config.toml
model = "CTC audio transcriber"
dataset = "short read English sentences (LibriTTS-R)"
train_examples = 26041
gain_aug_db = 10
noise_aug = 0.01
time_shift_ms = 100
n_mels = 80
hop_length = 160
input = "log_mel"
spec_augment = false
win_length = 400
tokenizer = "char"
vocab_size = 32
arch = "transformer"
norm = "layernorm_no_bias"
norm_position = "pre"
activation = "swiglu"
mlp_ratio = 3
head_dim = 64
fused_qkv = true
bias = "all"
qk_norm = false
parallel_block = false
inner_norm = false
moe = "soft"
num_experts = 16
moe_every = 2
expert_mlp_ratio = 1
slots_per_expert = 2
shared_expert = false
subsampling = 2
layers = 8
width = 128
positions = "sincos"
residual_init = "none"
optimizer = "soap"
beta2 = 0.999
lr = 0.004
beta1 = 0.95
shampoo_beta = 0.999
eps = 1e-08
precondition_frequency = 32
max_precond_dim = 1024
one_sided = false
adamw_lr_other_params = 0.0013
grad_clip = 0.5
steps = 12100
batch_size = 256
epochs = 119.0
lr_schedule = "cosine"
final_lr_fraction = 0
warmup_steps = 240
weight_decay = 0.1
adamw_weight_decay_other_params = 0
Rows from block 3 of a small CTC audio transcriber, named by matrix and row number. Rows with one number within an expert belong to one neuron, the router's apart. Each number is 50 + 15 x the weight over its row's rms, rounded and kept within 0 to 99. All counts start at 0.
Before each expert's rows are labels from the 100 clips, of 14848, where the router gives the expert most weight on average: "top examples" is what is common among them. Only what is clearly more common there than usual is listed. The data: short read English sentences (LibriTTS-R).
# router: slot weights (model.blocks.3.mlp.router.weight, 32x128, trained with AdamW), inputs 0-63
# gate: expert gate (model.blocks.3.mlp.gate, 16x128x128), inputs 0-63
# up: expert up (model.blocks.3.mlp.up, 16x128x128), inputs 0-63
# down: expert down (model.blocks.3.mlp.down, 16x128x128, transposed), outputs 0-63

# expert 10
top examples: the word "said"
router.20:55 70 55 52 32 31 33 53 46 42 39 52 53 40 64 50 56 62 51 72 73 37 45 29 60 75 73 77 49 54 16 53 62 43 46 71 49 52 75 41 38 61 71 65 74 38 52 57 66 11 52 30 32 60 29 54 47 43 60 31 43 69 55 72
router.21:63 65 54 63 70 41 33 28 53 52 42 46 36 56 62 46 77 71 76 81 77 59 54 31 47 61 87 51 59 61 03 26 30 45 57 66 36 30 75 48 52 59 60 51 67 39 39 65 53 19 52 27 21 49 38 45 26 31 66 18 34 61 58 60
gate.20:29 53 58 66 72 46 37 69 31 55 47 35 75 39 35 48 46 21 50 45 74 45 41 68 39 37 63 82 10 59 64 46 40 57 64 64 29 60 66 51 58 61 49 51 41 75 32 53 38 57 64 43 56 86 53 55 27 49 54 59 60 67 60 56
up.20:76 62 63 51 60 50 33 40 72 41 43 42 70 32 50 30 21 69 43 31 47 44 69 31 56 33 62 34 43 65 72 40 65 35 37 36 42 23 71 46 32 35 71 40 47 48 22 39 79 50 49 57 48 71 63 70 29 50 50 36 43 24 53 42
down.20:46 47 46 61 51 76 60 47 66 38 42 62 61 39 44 66 46 53 48 73 48 46 56 47 62 50 63 79 66 40 29 50 68 47 58 53 20 76 44 69 31 51 65 51 50 53 02 47 44 43 57 54 49 75 24 37 56 64 38 85 39 58 70 16
gate.21:94 22 55 30 52 60 48 71 60 30 51 62 69 33 41 51 68 34 59 42 65 49 32 73 56 47 48 49 29 66 68 45 29 67 52 46 82 28 47 65 76 68 56 57 44 46 28 63 41 65 44 32 56 51 51 36 70 27 58 58 60 68 33 44
up.21:67 40 70 48 62 62 45 57 57 51 61 51 62 67 30 49 60 28 33 49 43 75 42 63 74 41 40 62 27 67 83 41 41 53 57 59 74 63 38 53 50 27 48 58 38 74 48 50 31 66 50 52 50 47 62 52 32 49 54 47 80 55 42 31
down.21:29 67 38 16 39 43 30 33 31 81 57 42 43 29 40 58 37 78 29 55 50 51 56 55 29 24 62 50 76 70 32 37 58 54 53 39 16 34 45 43 80 77 65 64 54 46 48 57 64 65 47 43 51 74 68 43 38 49 57 49 67 50 47 40
gate.22:57 61 46 70 56 41 62 45 68 30 44 52 61 56 34 55 41 23 59 60 60 25 40 55 52 68 41 36 16 31 66 44 32 71 65 55 41 65 75 61 30 52 34 40 44 43 40 39 31 47 42 30 68 41 65 44 47 21 41 14 51 39 48 50
up.22:58 55 50 18 32 47 55 35 17 56 33 65 36 71 74 42 69 44 55 36 41 62 54 36 36 47 54 54 64 29 51 37 48 19 36 55 46 53 56 42 35 54 50 49 56 44 62 53 48 73 62 84 33 71 40 52 56 58 58 59 43 35 60 56
down.22:37 87 59 40 59 36 67 43 70 14 27 57 38 54 43 56 65 51 43 68 32 54 56 29 55 38 72 61 44 53 57 59 44 63 42 31 31 35 52 63 59 67 30 40 46 54 49 71 36 42 34 41 67 14 75 51 66 43 28 40 79 71 44 51
gate.23:52 02 53 44 53 36 66 62 54 41 60 11 62 65 81 49 73 51 18 59 62 25 51 51 64 50 44 50 73 52 32 66 38 51 37 39 34 49 29 65 74 28 46 53 55 75 38 36 26 46 30 56 57 21 25 73 42 41 52 31 33 42 52 31
up.23:67 91 30 47 36 54 35 50 56 64 42 43 57 36 23 59 56 35 97 35 39 78 55 58 35 65 51 42 45 22 49 62 70 56 42 54 77 15 49 57 37 49 65 41 50 42 70 63 44 51 69 43 25 61 51 35 43 50 52 67 40 65 52 57
down.23:79 31 54 21 42 29 48 45 23 42 58 55 45 65 63 48 58 49 25 32 50 52 46 48 54 61 66 24 41 46 21 45 63 35 29 51 35 49 45 50 59 24 74 42 36 51 34 28 47 49 55 34 40 44 63 49 58 54 51 42 51 43 22 70
gate.24:45 52 13 19 60 44 63 80 29 44 60 50 73 46 48 64 45 44 51 32 74 46 52 70 49 37 72 44 68 69 57 49 34 26 55 26 46 53 85 70 53 40 33 66 52 45 50 55 62 42 17 48 40 61 27 44 53 49 39 52 53 68 33 51
up.24:39 40 72 65 60 25 28 36 66 48 58 44 62 19 67 48 62 66 51 34 59 83 64 18 38 40 63 34 61 45 51 43 30 61 32 80 56 49 44 58 47 46 43 56 70 20 41 64 36 44 48 44 55 19 55 50 61 62 31 47 38 37 58 34
down.24:70 71 49 40 62 50 47 47 45 43 45 26 39 58 32 70 48 25 53 71 28 27 51 54 61 34 36 63 44 87 68 18 49 26 69 36 41 43 63 45 47 56 66 22 62 69 53 61 44 59 58 30 58 47 31 61 30 39 66 21 63 56 72 57
gate.25:61 67 61 55 56 32 37 39 58 26 38 29 57 51 41 63 68 65 33 10 46 52 50 36 45 40 75 23 26 71 87 47 28 37 48 47 47 71 31 45 49 32 41 44 40 61 32 32 39 35 51 53 36 53 73 43 57 48 50 56 71 45 27 51
up.25:28 39 49 30 64 59 58 55 17 42 35 48 60 62 57 49 81 49 68 02 60 48 51 68 39 81 35 47 22 47 80 38 78 53 46 44 38 53 54 41 48 45 60 34 33 35 31 43 50 36 66 38 29 70 64 39 70 52 54 46 72 58 52 48
down.25:75 54 54 55 24 32 28 74 66 65 57 41 52 40 51 40 09 63 26 73 41 70 29 61 55 46 79 32 79 50 20 57 59 66 51 41 58 34 67 57 59 44 73 66 48 58 74 49 40 77 47 64 37 64 42 42 57 51 45 25 52 43 54 40
gate.26:57 61 38 58 31 50 65 29 36 61 56 63 40 27 77 28 39 73 40 26 73 60 28 61 31 54 47 41 53 30 50 30 34 71 36 58 45 30 61 28 39 51 69 39 65 72 58 50 50 67 56 97 49 30 66 39 35 55 58 64 55 38 31 37
up.26:73 49 57 60 43 48 68 71 39 62 71 72 30 57 52 50 44 23 59 53 62 61 63 85 39 45 85 29 69 56 36 51 50 59 72 57 51 63 51 52 39 43 39 56 46 68 63 57 50 56 56 62 58 56 64 52 42 34 51 43 42 44 40 41
down.26:37 50 43 47 56 46 62 55 47 48 48 37 68 65 46 44 26 39 63 70 52 46 63 39 84 43 40 50 52 54 63 65 58 51 55 47 23 43 35 55 22 51 39 63 16 55 60 95 43 50 62 38 72 74 11 34 66 71 41 50 45 45 66 41
gate.27:43 44 47 44 21 39 44 41 77 42 39 73 31 46 76 57 73 47 50 59 83 48 63 68 59 52 65 32 72 47 26 53 73 47 89 46 39 40 45 24 33 58 52 41 31 61 50 66 62 81 30 52 85 28 48 61 48 56 38 37 48 49 36 51
up.27:31 51 59 67 62 27 51 66 42 70 50 17 65 79 51 42 35 59 50 39 33 41 37 31 37 31 27 67 25 38 50 61 00 27 41 47 58 50 69 40 57 52 53 62 93 50 45 65 54 19 70 47 33 66 50 71 63 58 59 50 52 62 54 66
down.27:59 45 35 41 51 50 37 73 60 34 48 58 33 52 47 68 39 37 50 50 42 43 22 69 35 47 67 31 64 68 11 52 64 68 42 45 32 47 38 34 77 60 56 46 21 44 64 61 51 56 44 52 40 47 46 84 83 48 43 45 54 51 67 60
gate.28:64 58 58 25 51 62 51 44 19 39 53 63 51 37 37 40 35 62 35 61 69 07 45 41 70 31 54 51 55 39 47 46 69 20 42 61 66 45 63 66 16 55 36 56 40 50 26 45 60 62 51 57 47 47 54 52 47 63 22 53 56 38 39 22
up.28:21 37 46 73 27 35 60 55 43 20 55 37 64 42 71 46 29 55 62 54 49 64 30 39 75 63 55 52 55 53 31 56 47 45 47 39 31 63 51 46 36 55 45 48 49 61 26 73 20 46 56 23 58 27 58 22 59 87 62 39 49 33 46 52
down.28:66 82 81 53 62 88 23 37 69 52 20 85 56 31 32 41 33 52 50 49 56 49 47 53 35 34 33 75 66 59 42 60 44 53 59 54 66 43 70 50 63 53 32 65 33 42 52 66 77 45 37 58 56 44 36 47 17 44 70 57 35 29 49 60
gate.29:40 40 61 66 45 54 56 35 32 52 25 48 49 39 27 43 64 53 02 52 54 58 18 17 60 56 62 53 51 63 68 44 62 34 46 66 49 61 49 37 35 39 38 46 24 52 53 62 58 66 27 49 39 67 23 37 37 42 53 51 64 57 72 20
up.29:30 37 36 64 45 58 47 36 49 41 46 41 38 64 84 42 62 36 65 66 50 38 66 33 49 51 27 57 40 82 57 65 72 59 63 71 62 62 69 42 50 50 40 47 35 31 36 69 56 31 62 46 51 61 41 55 54 30 68 44 54 47 77 62
down.29:47 79 55 40 35 39 67 40 58 58 49 36 42 41 16 87 71 47 10 48 35 37 54 49 83 55 66 28 34 42 36 17 20 38 85 41 34 45 33 40 56 45 46 76 52 50 55 63 37 34 29 23 45 60 53 70 50 67 61 67 48 38 32 29

# expert 13
top examples: the word "you"
router.26:37 64 36 70 57 28 34 16 41 40 65 38 54 70 55 52 80 34 35 71 68 65 43 56 45 55 61 46 71 39 45 31 46 46 56 50 31 39 42 62 31 43 28 40 64 46 37 41 40 41 36 46 29 54 35 48 47 27 83 50 26 65 61 39
router.27:41 53 49 60 38 45 39 21 34 48 68 42 47 53 78 49 83 77 49 48 56 47 43 42 47 74 70 58 64 70 38 75 61 73 79 62 43 57 59 62 31 23 29 44 54 50 50 45 41 24 51 42 48 47 71 56 63 29 70 05 37 59 76 21
gate.20:68 57 74 19 79 48 62 58 29 41 47 37 47 68 33 35 44 64 56 37 17 50 63 41 41 65 44 67 43 38 47 36 13 33 46 64 45 45 57 50 28 35 45 57 47 37 66 52 31 34 57 39 38 53 60 50 55 53 29 53 58 35 28 82
up.20:72 48 70 52 82 40 33 68 38 76 37 46 50 58 44 57 50 52 50 37 63 39 36 48 58 43 47 69 38 79 67 30 22 05 47 83 77 63 61 37 48 53 60 46 42 60 55 57 26 46 39 69 40 48 63 56 46 56 30 48 59 38 26 42
down.20:46 53 61 26 33 36 37 44 51 48 46 26 45 18 40 49 33 35 39 52 68 46 74 36 47 55 45 48 41 50 41 62 59 90 52 46 25 51 47 58 61 61 55 41 51 35 56 49 52 81 62 64 42 57 57 74 63 16 67 70 28 49 62 40
gate.21:64 85 47 28 49 37 56 63 21 58 62 57 46 33 70 52 47 32 43 57 50 61 49 49 58 49 59 54 54 77 43 52 66 42 67 70 33 28 24 40 64 56 69 59 52 39 49 40 48 78 28 31 25 59 35 47 86 44 52 50 62 58 68 47
up.21:17 46 38 68 57 54 55 32 50 65 46 32 42 47 48 44 40 54 37 32 36 62 50 64 73 64 40 59 53 23 37 52 64 74 45 28 43 67 51 45 52 40 55 60 47 35 79 38 72 61 41 52 44 66 47 55 37 76 81 68 88 70 32 66
down.21:77 54 52 46 46 42 50 42 73 20 62 76 66 53 23 43 73 45 34 60 49 77 61 66 71 64 63 41 37 76 78 59 57 60 39 74 52 64 23 40 83 56 45 54 51 54 43 64 38 37 54 76 55 44 64 28 40 61 47 37 68 57 81 37
gate.22:51 65 61 38 39 49 97 58 43 74 51 33 11 20 55 32 67 68 47 79 28 13 55 77 39 51 37 43 37 40 73 50 55 62 46 40 49 52 27 70 35 40 54 49 70 38 29 40 45 75 60 52 47 62 30 37 51 37 54 37 72 23 46 63
up.22:37 47 65 52 19 60 67 65 42 44 27 20 35 61 71 34 53 54 83 51 22 62 38 91 31 48 33 52 43 69 56 60 56 44 33 45 44 48 54 51 40 60 63 57 52 49 39 56 43 45 48 56 57 54 10 43 21 50 47 41 52 23 50 63
down.22:49 43 48 66 55 60 34 56 29 56 39 69 55 77 28 49 48 28 66 12 70 67 35 10 57 49 64 56 46 50 30 77 56 41 42 48 69 42 81 22 58 38 66 48 34 54 87 41 39 55 44 48 62 59 63 43 54 36 66 40 39 44 52 79
gate.23:64 57 26 37 34 37 68 71 39 76 68 55 33 71 38 52 44 49 34 84 99 49 72 65 47 70 69 45 28 32 42 65 49 50 71 38 62 42 47 16 37 39 46 66 57 48 55 66 82 50 60 44 57 58 57 31 54 29 39 41 53 62 61 54
up.23:73 57 22 39 69 54 61 68 25 80 74 42 06 73 85 54 24 67 44 69 53 53 50 53 47 72 57 42 37 36 46 63 50 34 62 74 50 58 40 29 48 50 65 63 43 44 53 46 59 43 36 28 46 54 60 32 58 36 73 33 48 68 51 49
down.23:46 23 32 59 59 50 52 31 44 38 67 54 43 38 54 36 09 54 65 76 25 53 12 39 55 53 59 57 42 58 76 74 54 33 44 41 37 31 53 64 25 63 60 42 61 56 39 39 61 47 23 55 53 83 50 65 37 47 93 39 51 87 47 34
gate.24:57 62 63 55 65 47 75 41 47 51 34 38 70 47 19 63 63 27 58 63 44 40 63 44 61 54 62 44 47 23 62 65 82 35 45 50 50 36 57 27 66 43 56 56 50 57 44 23 73 42 70 42 38 39 61 57 76 39 42 40 58 34 47 49
up.24:45 50 38 32 55 84 40 50 40 53 32 54 53 36 62 57 54 14 65 47 64 22 43 46 67 56 49 62 69 46 20 62 53 53 48 49 81 33 48 45 35 30 67 67 73 27 76 53 54 55 68 48 53 50 53 51 59 32 25 59 50 32 49 53
down.24:39 25 45 44 49 35 42 53 32 55 49 67 45 44 42 37 68 72 49 42 33 79 52 49 24 54 84 41 39 62 83 20 76 39 83 49 28 32 53 55 68 37 53 38 35 54 56 34 33 38 43 54 70 54 58 52 65 80 47 36 70 79 36 54
gate.25:47 63 68 67 58 42 69 70 56 47 44 76 32 43 43 41 50 44 49 46 35 19 41 58 80 51 22 58 51 55 39 66 75 44 36 29 69 63 54 41 54 28 62 40 42 54 50 47 52 71 57 40 34 63 34 55 52 56 22 33 49 31 39 88
up.25:47 50 30 39 41 59 33 41 41 33 61 61 58 59 43 68 35 55 32 84 56 74 44 18 58 55 53 77 14 63 18 54 50 55 55 62 34 33 61 23 63 69 42 66 76 38 35 47 43 40 26 59 38 48 36 61 39 78 60 45 39 52 54 52
down.25:44 50 39 57 78 32 46 37 50 54 30 63 51 42 63 45 66 90 63 44 24 38 49 62 89 61 29 41 57 38 64 52 56 44 53 54 38 59 65 83 50 68 56 65 37 40 62 77 49 39 28 59 50 66 60 43 47 36 17 65 36 63 33 33
gate.26:28 55 46 52 42 46 47 59 43 27 29 53 55 28 47 80 45 44 66 59 63 53 39 40 43 58 20 47 41 63 38 66 74 51 36 67 35 13 41 33 31 57 49 41 59 50 64 18 79 54 41 62 61 47 71 72 65 23 28 34 27 30 67 29
up.26:42 77 33 41 53 44 46 71 38 16 54 51 49 57 64 49 50 27 60 46 56 72 54 35 45 55 40 34 38 58 28 67 86 57 49 35 55 45 30 59 33 39 37 68 41 45 67 57 44 58 39 54 45 63 61 76 72 41 43 34 37 17 64 43
down.26:48 27 36 64 51 54 79 40 42 67 37 84 39 53 47 31 34 55 51 64 34 35 44 55 45 50 80 65 62 44 60 60 56 38 62 55 40 49 71 53 61 63 66 35 40 58 56 56 26 64 60 29 83 51 53 33 49 45 65 36 40 44 52 77
gate.27:86 53 49 53 48 65 29 70 54 21 43 35 67 66 76 44 14 41 35 88 33 33 31 38 66 50 51 68 32 46 38 55 41 49 57 32 55 28 43 58 56 44 38 67 57 47 28 60 60 50 82 57 43 48 16 41 42 46 46 50 29 73 36 65
up.27:72 68 48 46 63 40 38 64 45 09 51 36 49 61 71 75 33 44 50 72 35 59 76 40 46 59 52 59 46 60 56 65 42 56 56 24 46 46 51 72 68 63 20 69 43 54 37 51 56 60 75 67 55 73 48 49 46 41 49 35 35 75 32 69
down.27:46 44 35 15 38 51 45 40 77 85 32 68 42 49 54 91 80 68 47 38 42 51 43 26 64 40 39 44 35 49 52 55 29 53 43 49 57 75 61 37 55 65 27 34 50 56 62 35 50 73 56 40 25 35 56 50 43 55 38 75 57 39 53 42
gate.28:66 55 37 12 29 47 77 37 55 48 51 35 47 33 68 57 65 37 42 41 40 49 22 68 53 68 45 59 56 60 57 43 42 46 39 41 27 72 73 62 87 52 57 58 18 50 70 44 57 52 58 79 52 45 46 24 47 35 41 54 63 28 36 53
up.28:35 80 20 58 60 65 80 37 50 58 40 81 37 56 65 68 72 63 55 79 63 38 43 48 41 42 61 33 81 46 61 28 36 45 61 45 52 34 37 37 42 61 47 49 43 14 09 50 44 63 74 54 42 36 40 85 48 49 48 41 50 42 36 40
down.28:45 42 44 40 38 53 45 50 41 50 74 56 58 19 74 31 69 45 61 47 75 71 33 35 75 34 26 58 59 60 69 68 27 39 75 58 52 60 58 37 51 34 43 56 51 32 62 57 74 77 61 41 39 58 62 50 24 62 53 51 50 34 58 31
gate.29:56 49 73 43 73 79 40 38 59 50 34 71 38 88 45 42 74 60 32 73 39 60 42 51 37 24 32 69 44 45 63 76 46 75 79 35 59 60 53 63 47 30 43 62 42 39 50 34 43 59 34 62 67 28 78 50 35 77 38 34 49 44 51 45
up.29:35 37 65 62 36 48 64 38 61 57 53 75 54 58 41 43 40 45 49 62 60 40 24 59 56 14 31 42 29 37 48 44 49 56 42 34 31 55 47 42 48 49 64 63 31 59 56 23 62 65 37 38 22 16 80 77 76 78 30 51 55 58 60 56
down.29:41 45 48 49 66 36 55 57 30 53 51 70 83 53 28 33 30 41 45 48 56 29 31 47 37 45 76 57 66 36 77 61 60 47 16 58 44 52 26 44 38 36 57 66 71 48 30 54 56 35 57 57 63 67 58 48 52 29 63 47 23 41 22 28

# expert 14
top examples: the word "to"
router.28:64 52 51 45 50 78 44 66 43 58 49 44 61 37 38 18 65 39 74 59 37 49 43 07 35 41 67 34 47 52 15 60 35 52 46 70 49 57 55 63 68 69 69 74 68 62 34 55 39 44 58 61 50 56 52 40 58 69 53 35 42 71 36 56
router.29:34 47 44 75 31 38 48 37 36 38 54 64 70 55 49 54 63 47 56 65 76 67 54 53 64 49 61 55 39 42 31 38 34 58 34 43 57 56 43 74 43 66 47 96 66 66 29 12 40 29 44 39 44 67 37 60 44 47 47 47 31 78 51 29
gate.20:76 44 43 65 63 49 34 49 48 50 38 43 45 26 71 37 44 51 28 54 75 45 55 51 15 63 39 47 77 36 50 80 69 47 50 73 65 50 53 51 60 52 54 32 59 60 47 37 58 60 34 34 77 71 43 54 70 28 12 37 39 59 42 72
up.20:57 66 54 39 26 48 70 29 23 53 64 68 45 53 67 73 56 41 32 36 76 52 43 18 46 50 25 33 43 29 48 30 59 61 72 70 54 76 46 34 50 35 45 53 30 78 52 39 26 46 71 28 68 66 26 31 66 61 32 56 41 62 28 49
down.20:70 37 48 16 34 40 69 50 50 56 53 41 35 39 52 28 62 08 66 37 44 53 45 40 52 28 46 48 42 08 71 68 38 74 47 62 52 49 47 47 67 71 50 51 53 54 41 51 72 51 66 59 62 64 37 60 34 38 57 67 49 68 45 67
gate.21:40 42 81 55 51 47 30 53 15 58 25 33 46 75 54 36 51 56 53 33 68 39 55 56 43 63 38 50 30 46 13 24 44 50 50 84 48 35 71 33 28 57 62 31 45 51 57 69 54 51 69 75 44 42 67 25 26 49 76 63 65 29 73 58
up.21:68 48 43 46 61 36 57 45 70 35 69 51 35 16 27 56 61 47 80 55 38 67 72 45 29 39 67 42 63 12 58 80 36 63 22 35 48 60 40 61 57 43 52 35 52 59 39 59 12 54 32 48 53 61 34 45 61 36 35 50 26 73 42 50
down.21:48 62 63 41 44 59 72 56 47 73 29 49 47 87 82 39 42 67 52 67 35 60 58 49 32 46 35 44 46 58 55 46 43 55 53 62 70 62 37 28 42 68 48 50 49 67 67 56 68 22 48 62 64 31 49 55 61 64 44 44 42 41 37 30
gate.22:70 56 54 64 44 63 72 67 50 45 35 38 32 59 63 65 51 65 56 46 69 21 41 59 43 74 72 69 54 53 30 39 34 35 39 59 60 44 42 85 47 49 63 50 29 35 63 46 82 46 40 32 63 60 62 93 47 60 53 57 70 01 55 43
up.22:28 40 39 39 33 61 31 53 72 44 27 32 56 44 60 34 48 29 46 60 48 87 34 18 37 28 32 47 52 33 64 50 43 62 52 63 37 53 57 30 61 39 30 34 97 58 54 72 27 56 63 78 42 50 94 33 45 49 36 52 43 84 56 50
down.22:52 48 61 47 36 47 76 55 60 60 23 56 54 44 81 61 38 20 43 42 27 64 58 74 39 65 69 54 49 56 29 55 76 65 45 59 53 53 30 55 41 37 53 62 52 39 51 31 59 51 08 34 05 41 61 61 43 57 29 64 54 29 77 64
gate.23:55 54 27 32 41 38 54 54 72 36 30 82 49 49 59 79 31 82 37 18 26 44 42 48 56 52 35 36 48 76 50 70 41 48 49 51 38 47 48 40 66 55 98 12 44 37 50 23 66 50 41 65 43 50 70 68 36 56 61 67 50 66 28 34
up.23:65 56 45 07 48 42 27 44 42 33 27 56 99 43 37 42 57 65 68 55 47 48 64 67 39 41 42 73 71 76 36 69 39 41 68 62 34 51 45 28 56 62 61 29 46 44 35 43 57 45 49 20 36 46 38 42 51 32 43 30 59 66 32 53
down.23:63 45 51 47 42 72 73 59 73 47 50 51 44 59 38 45 53 38 58 44 34 63 47 63 68 68 39 50 57 49 29 51 38 02 56 60 41 59 43 73 53 49 50 65 63 68 38 54 62 45 77 62 66 46 56 51 29 54 55 62 41 59 87 49
gate.24:46 45 46 55 67 49 46 51 68 92 72 62 72 53 50 52 28 54 50 72 53 45 58 51 62 61 10 49 52 75 34 57 76 44 64 56 58 65 44 28 44 69 60 42 45 74 51 13 61 40 72 65 64 57 47 70 40 52 75 54 40 46 52 61
up.24:57 68 36 44 85 42 26 40 45 62 86 43 39 55 34 62 43 46 61 67 27 52 43 43 54 62 29 19 57 46 53 29 50 49 26 61 61 63 60 26 33 42 71 65 60 64 48 41 46 70 69 68 52 34 44 80 65 67 64 33 55 76 52 38
down.24:46 30 60 37 55 68 64 60 56 61 16 46 38 78 52 48 61 75 37 48 23 64 46 67 46 62 75 63 76 47 66 59 50 27 38 61 26 59 33 65 66 68 35 68 26 41 75 67 69 34 30 43 49 63 42 45 36 38 47 48 22 19 48 60
gate.25:76 31 40 35 44 32 34 58 46 59 43 53 50 54 42 57 68 38 33 58 50 50 52 53 57 35 66 36 50 65 50 48 93 63 54 55 72 57 42 55 28 48 66 58 58 44 48 66 52 34 80 14 48 43 40 50 39 37 55 35 10 49 30 60
up.25:23 47 26 53 48 48 84 61 54 44 79 38 62 77 32 55 55 24 59 51 43 60 68 45 50 86 43 45 58 75 54 72 53 62 58 49 47 43 59 54 65 44 77 39 61 67 32 39 47 45 58 48 52 63 30 47 36 28 22 48 86 37 36 23
down.25:75 61 89 60 58 38 44 48 59 21 47 53 62 44 88 64 66 25 44 80 43 49 47 50 45 33 34 46 33 42 42 37 49 58 56 56 40 57 77 57 65 71 52 68 52 30 14 60 37 66 59 48 37 41 52 55 19 55 42 71 61 57 39 37
gate.26:32 35 35 47 55 65 93 47 53 39 44 38 64 54 51 27 28 39 45 60 37 54 46 61 53 55 32 56 68 48 09 80 75 54 36 59 44 69 77 29 47 52 32 42 50 59 48 52 45 70 49 55 31 43 49 66 44 49 24 35 59 42 50 39
up.26:28 46 20 45 64 55 70 73 61 55 53 34 62 50 52 46 54 38 12 41 63 41 60 49 36 47 28 47 55 44 25 46 48 53 23 50 42 52 64 27 78 43 48 33 57 68 31 35 46 41 51 76 22 42 58 58 48 66 27 49 58 64 56 46
down.26:52 94 47 66 38 37 47 42 54 52 16 46 44 65 30 59 42 56 21 36 82 58 57 49 42 47 65 50 37 49 62 66 38 25 73 55 33 33 51 50 43 79 68 60 60 27 66 36 45 41 84 81 48 67 46 37 74 64 38 45 50 46 52 42
gate.27:39 37 65 73 35 21 53 60 40 37 44 60 52 45 47 23 38 56 54 45 38 35 22 22 55 21 61 43 73 50 60 40 32 34 27 27 61 38 57 65 27 33 78 47 59 50 27 45 18 72 30 57 70 55 60 64 55 26 75 42 48 46 47 70
up.27:69 40 48 38 70 46 54 48 36 65 73 46 50 51 55 46 56 73 44 50 47 39 35 63 38 52 65 76 37 51 59 55 81 27 78 27 40 61 65 28 89 49 35 51 62 44 38 33 35 41 40 40 38 58 35 41 44 60 49 73 47 35 32 10
down.27:77 50 43 72 31 54 71 59 50 57 85 53 62 54 55 64 38 35 78 38 48 60 53 52 60 58 43 54 25 59 50 44 34 51 55 73 60 52 61 45 35 66 58 32 42 64 60 44 61 77 46 29 65 49 48 42 47 40 30 73 44 12 47 64
gate.28:67 45 48 63 54 43 62 49 71 48 56 23 36 34 58 55 67 69 37 28 71 54 29 60 59 54 67 47 60 44 62 48 79 44 17 75 51 61 55 34 63 37 47 74 66 72 38 67 42 52 57 59 55 41 29 75 48 13 51 71 32 49 42 72
up.28:61 65 57 56 49 68 55 45 54 27 51 62 57 51 46 53 50 53 42 41 58 44 54 63 40 63 35 41 35 56 31 47 31 39 21 61 61 50 25 17 82 44 47 40 62 68 56 58 70 51 33 67 74 39 44 67 60 42 47 81 47 55 60 54
down.28:51 50 43 62 35 16 33 69 62 70 33 54 36 35 62 73 51 40 74 73 33 62 52 33 49 68 44 31 54 72 61 67 32 49 68 33 45 68 77 57 55 51 46 59 32 73 59 42 83 49 63 42 53 32 75 62 64 77 46 41 55 22 52 42
gate.29:20 44 26 51 68 50 35 74 51 55 46 61 52 57 60 40 28 40 38 72 46 46 24 70 74 53 38 55 59 51 75 71 54 56 99 55 40 53 61 58 59 49 45 46 52 49 38 72 62 62 16 54 55 54 67 25 52 07 77 44 44 24 50 47
up.29:72 77 68 52 46 21 26 51 37 44 73 21 79 79 83 71 55 49 45 48 44 44 48 19 33 54 72 56 57 39 39 41 42 58 31 52 46 64 27 57 55 55 71 47 22 25 38 49 38 45 63 49 58 48 63 32 57 62 69 38 38 76 61 41
down.29:40 56 28 57 40 42 77 72 43 47 71 75 32 50 38 70 39 65 47 62 50 26 52 64 39 40 35 44 42 63 39 51 60 39 16 75 36 29 32 27 63 17 63 73 40 44 62 79 65 59 49 54 36 54 71 61 16 57 59 39 50 37 42 60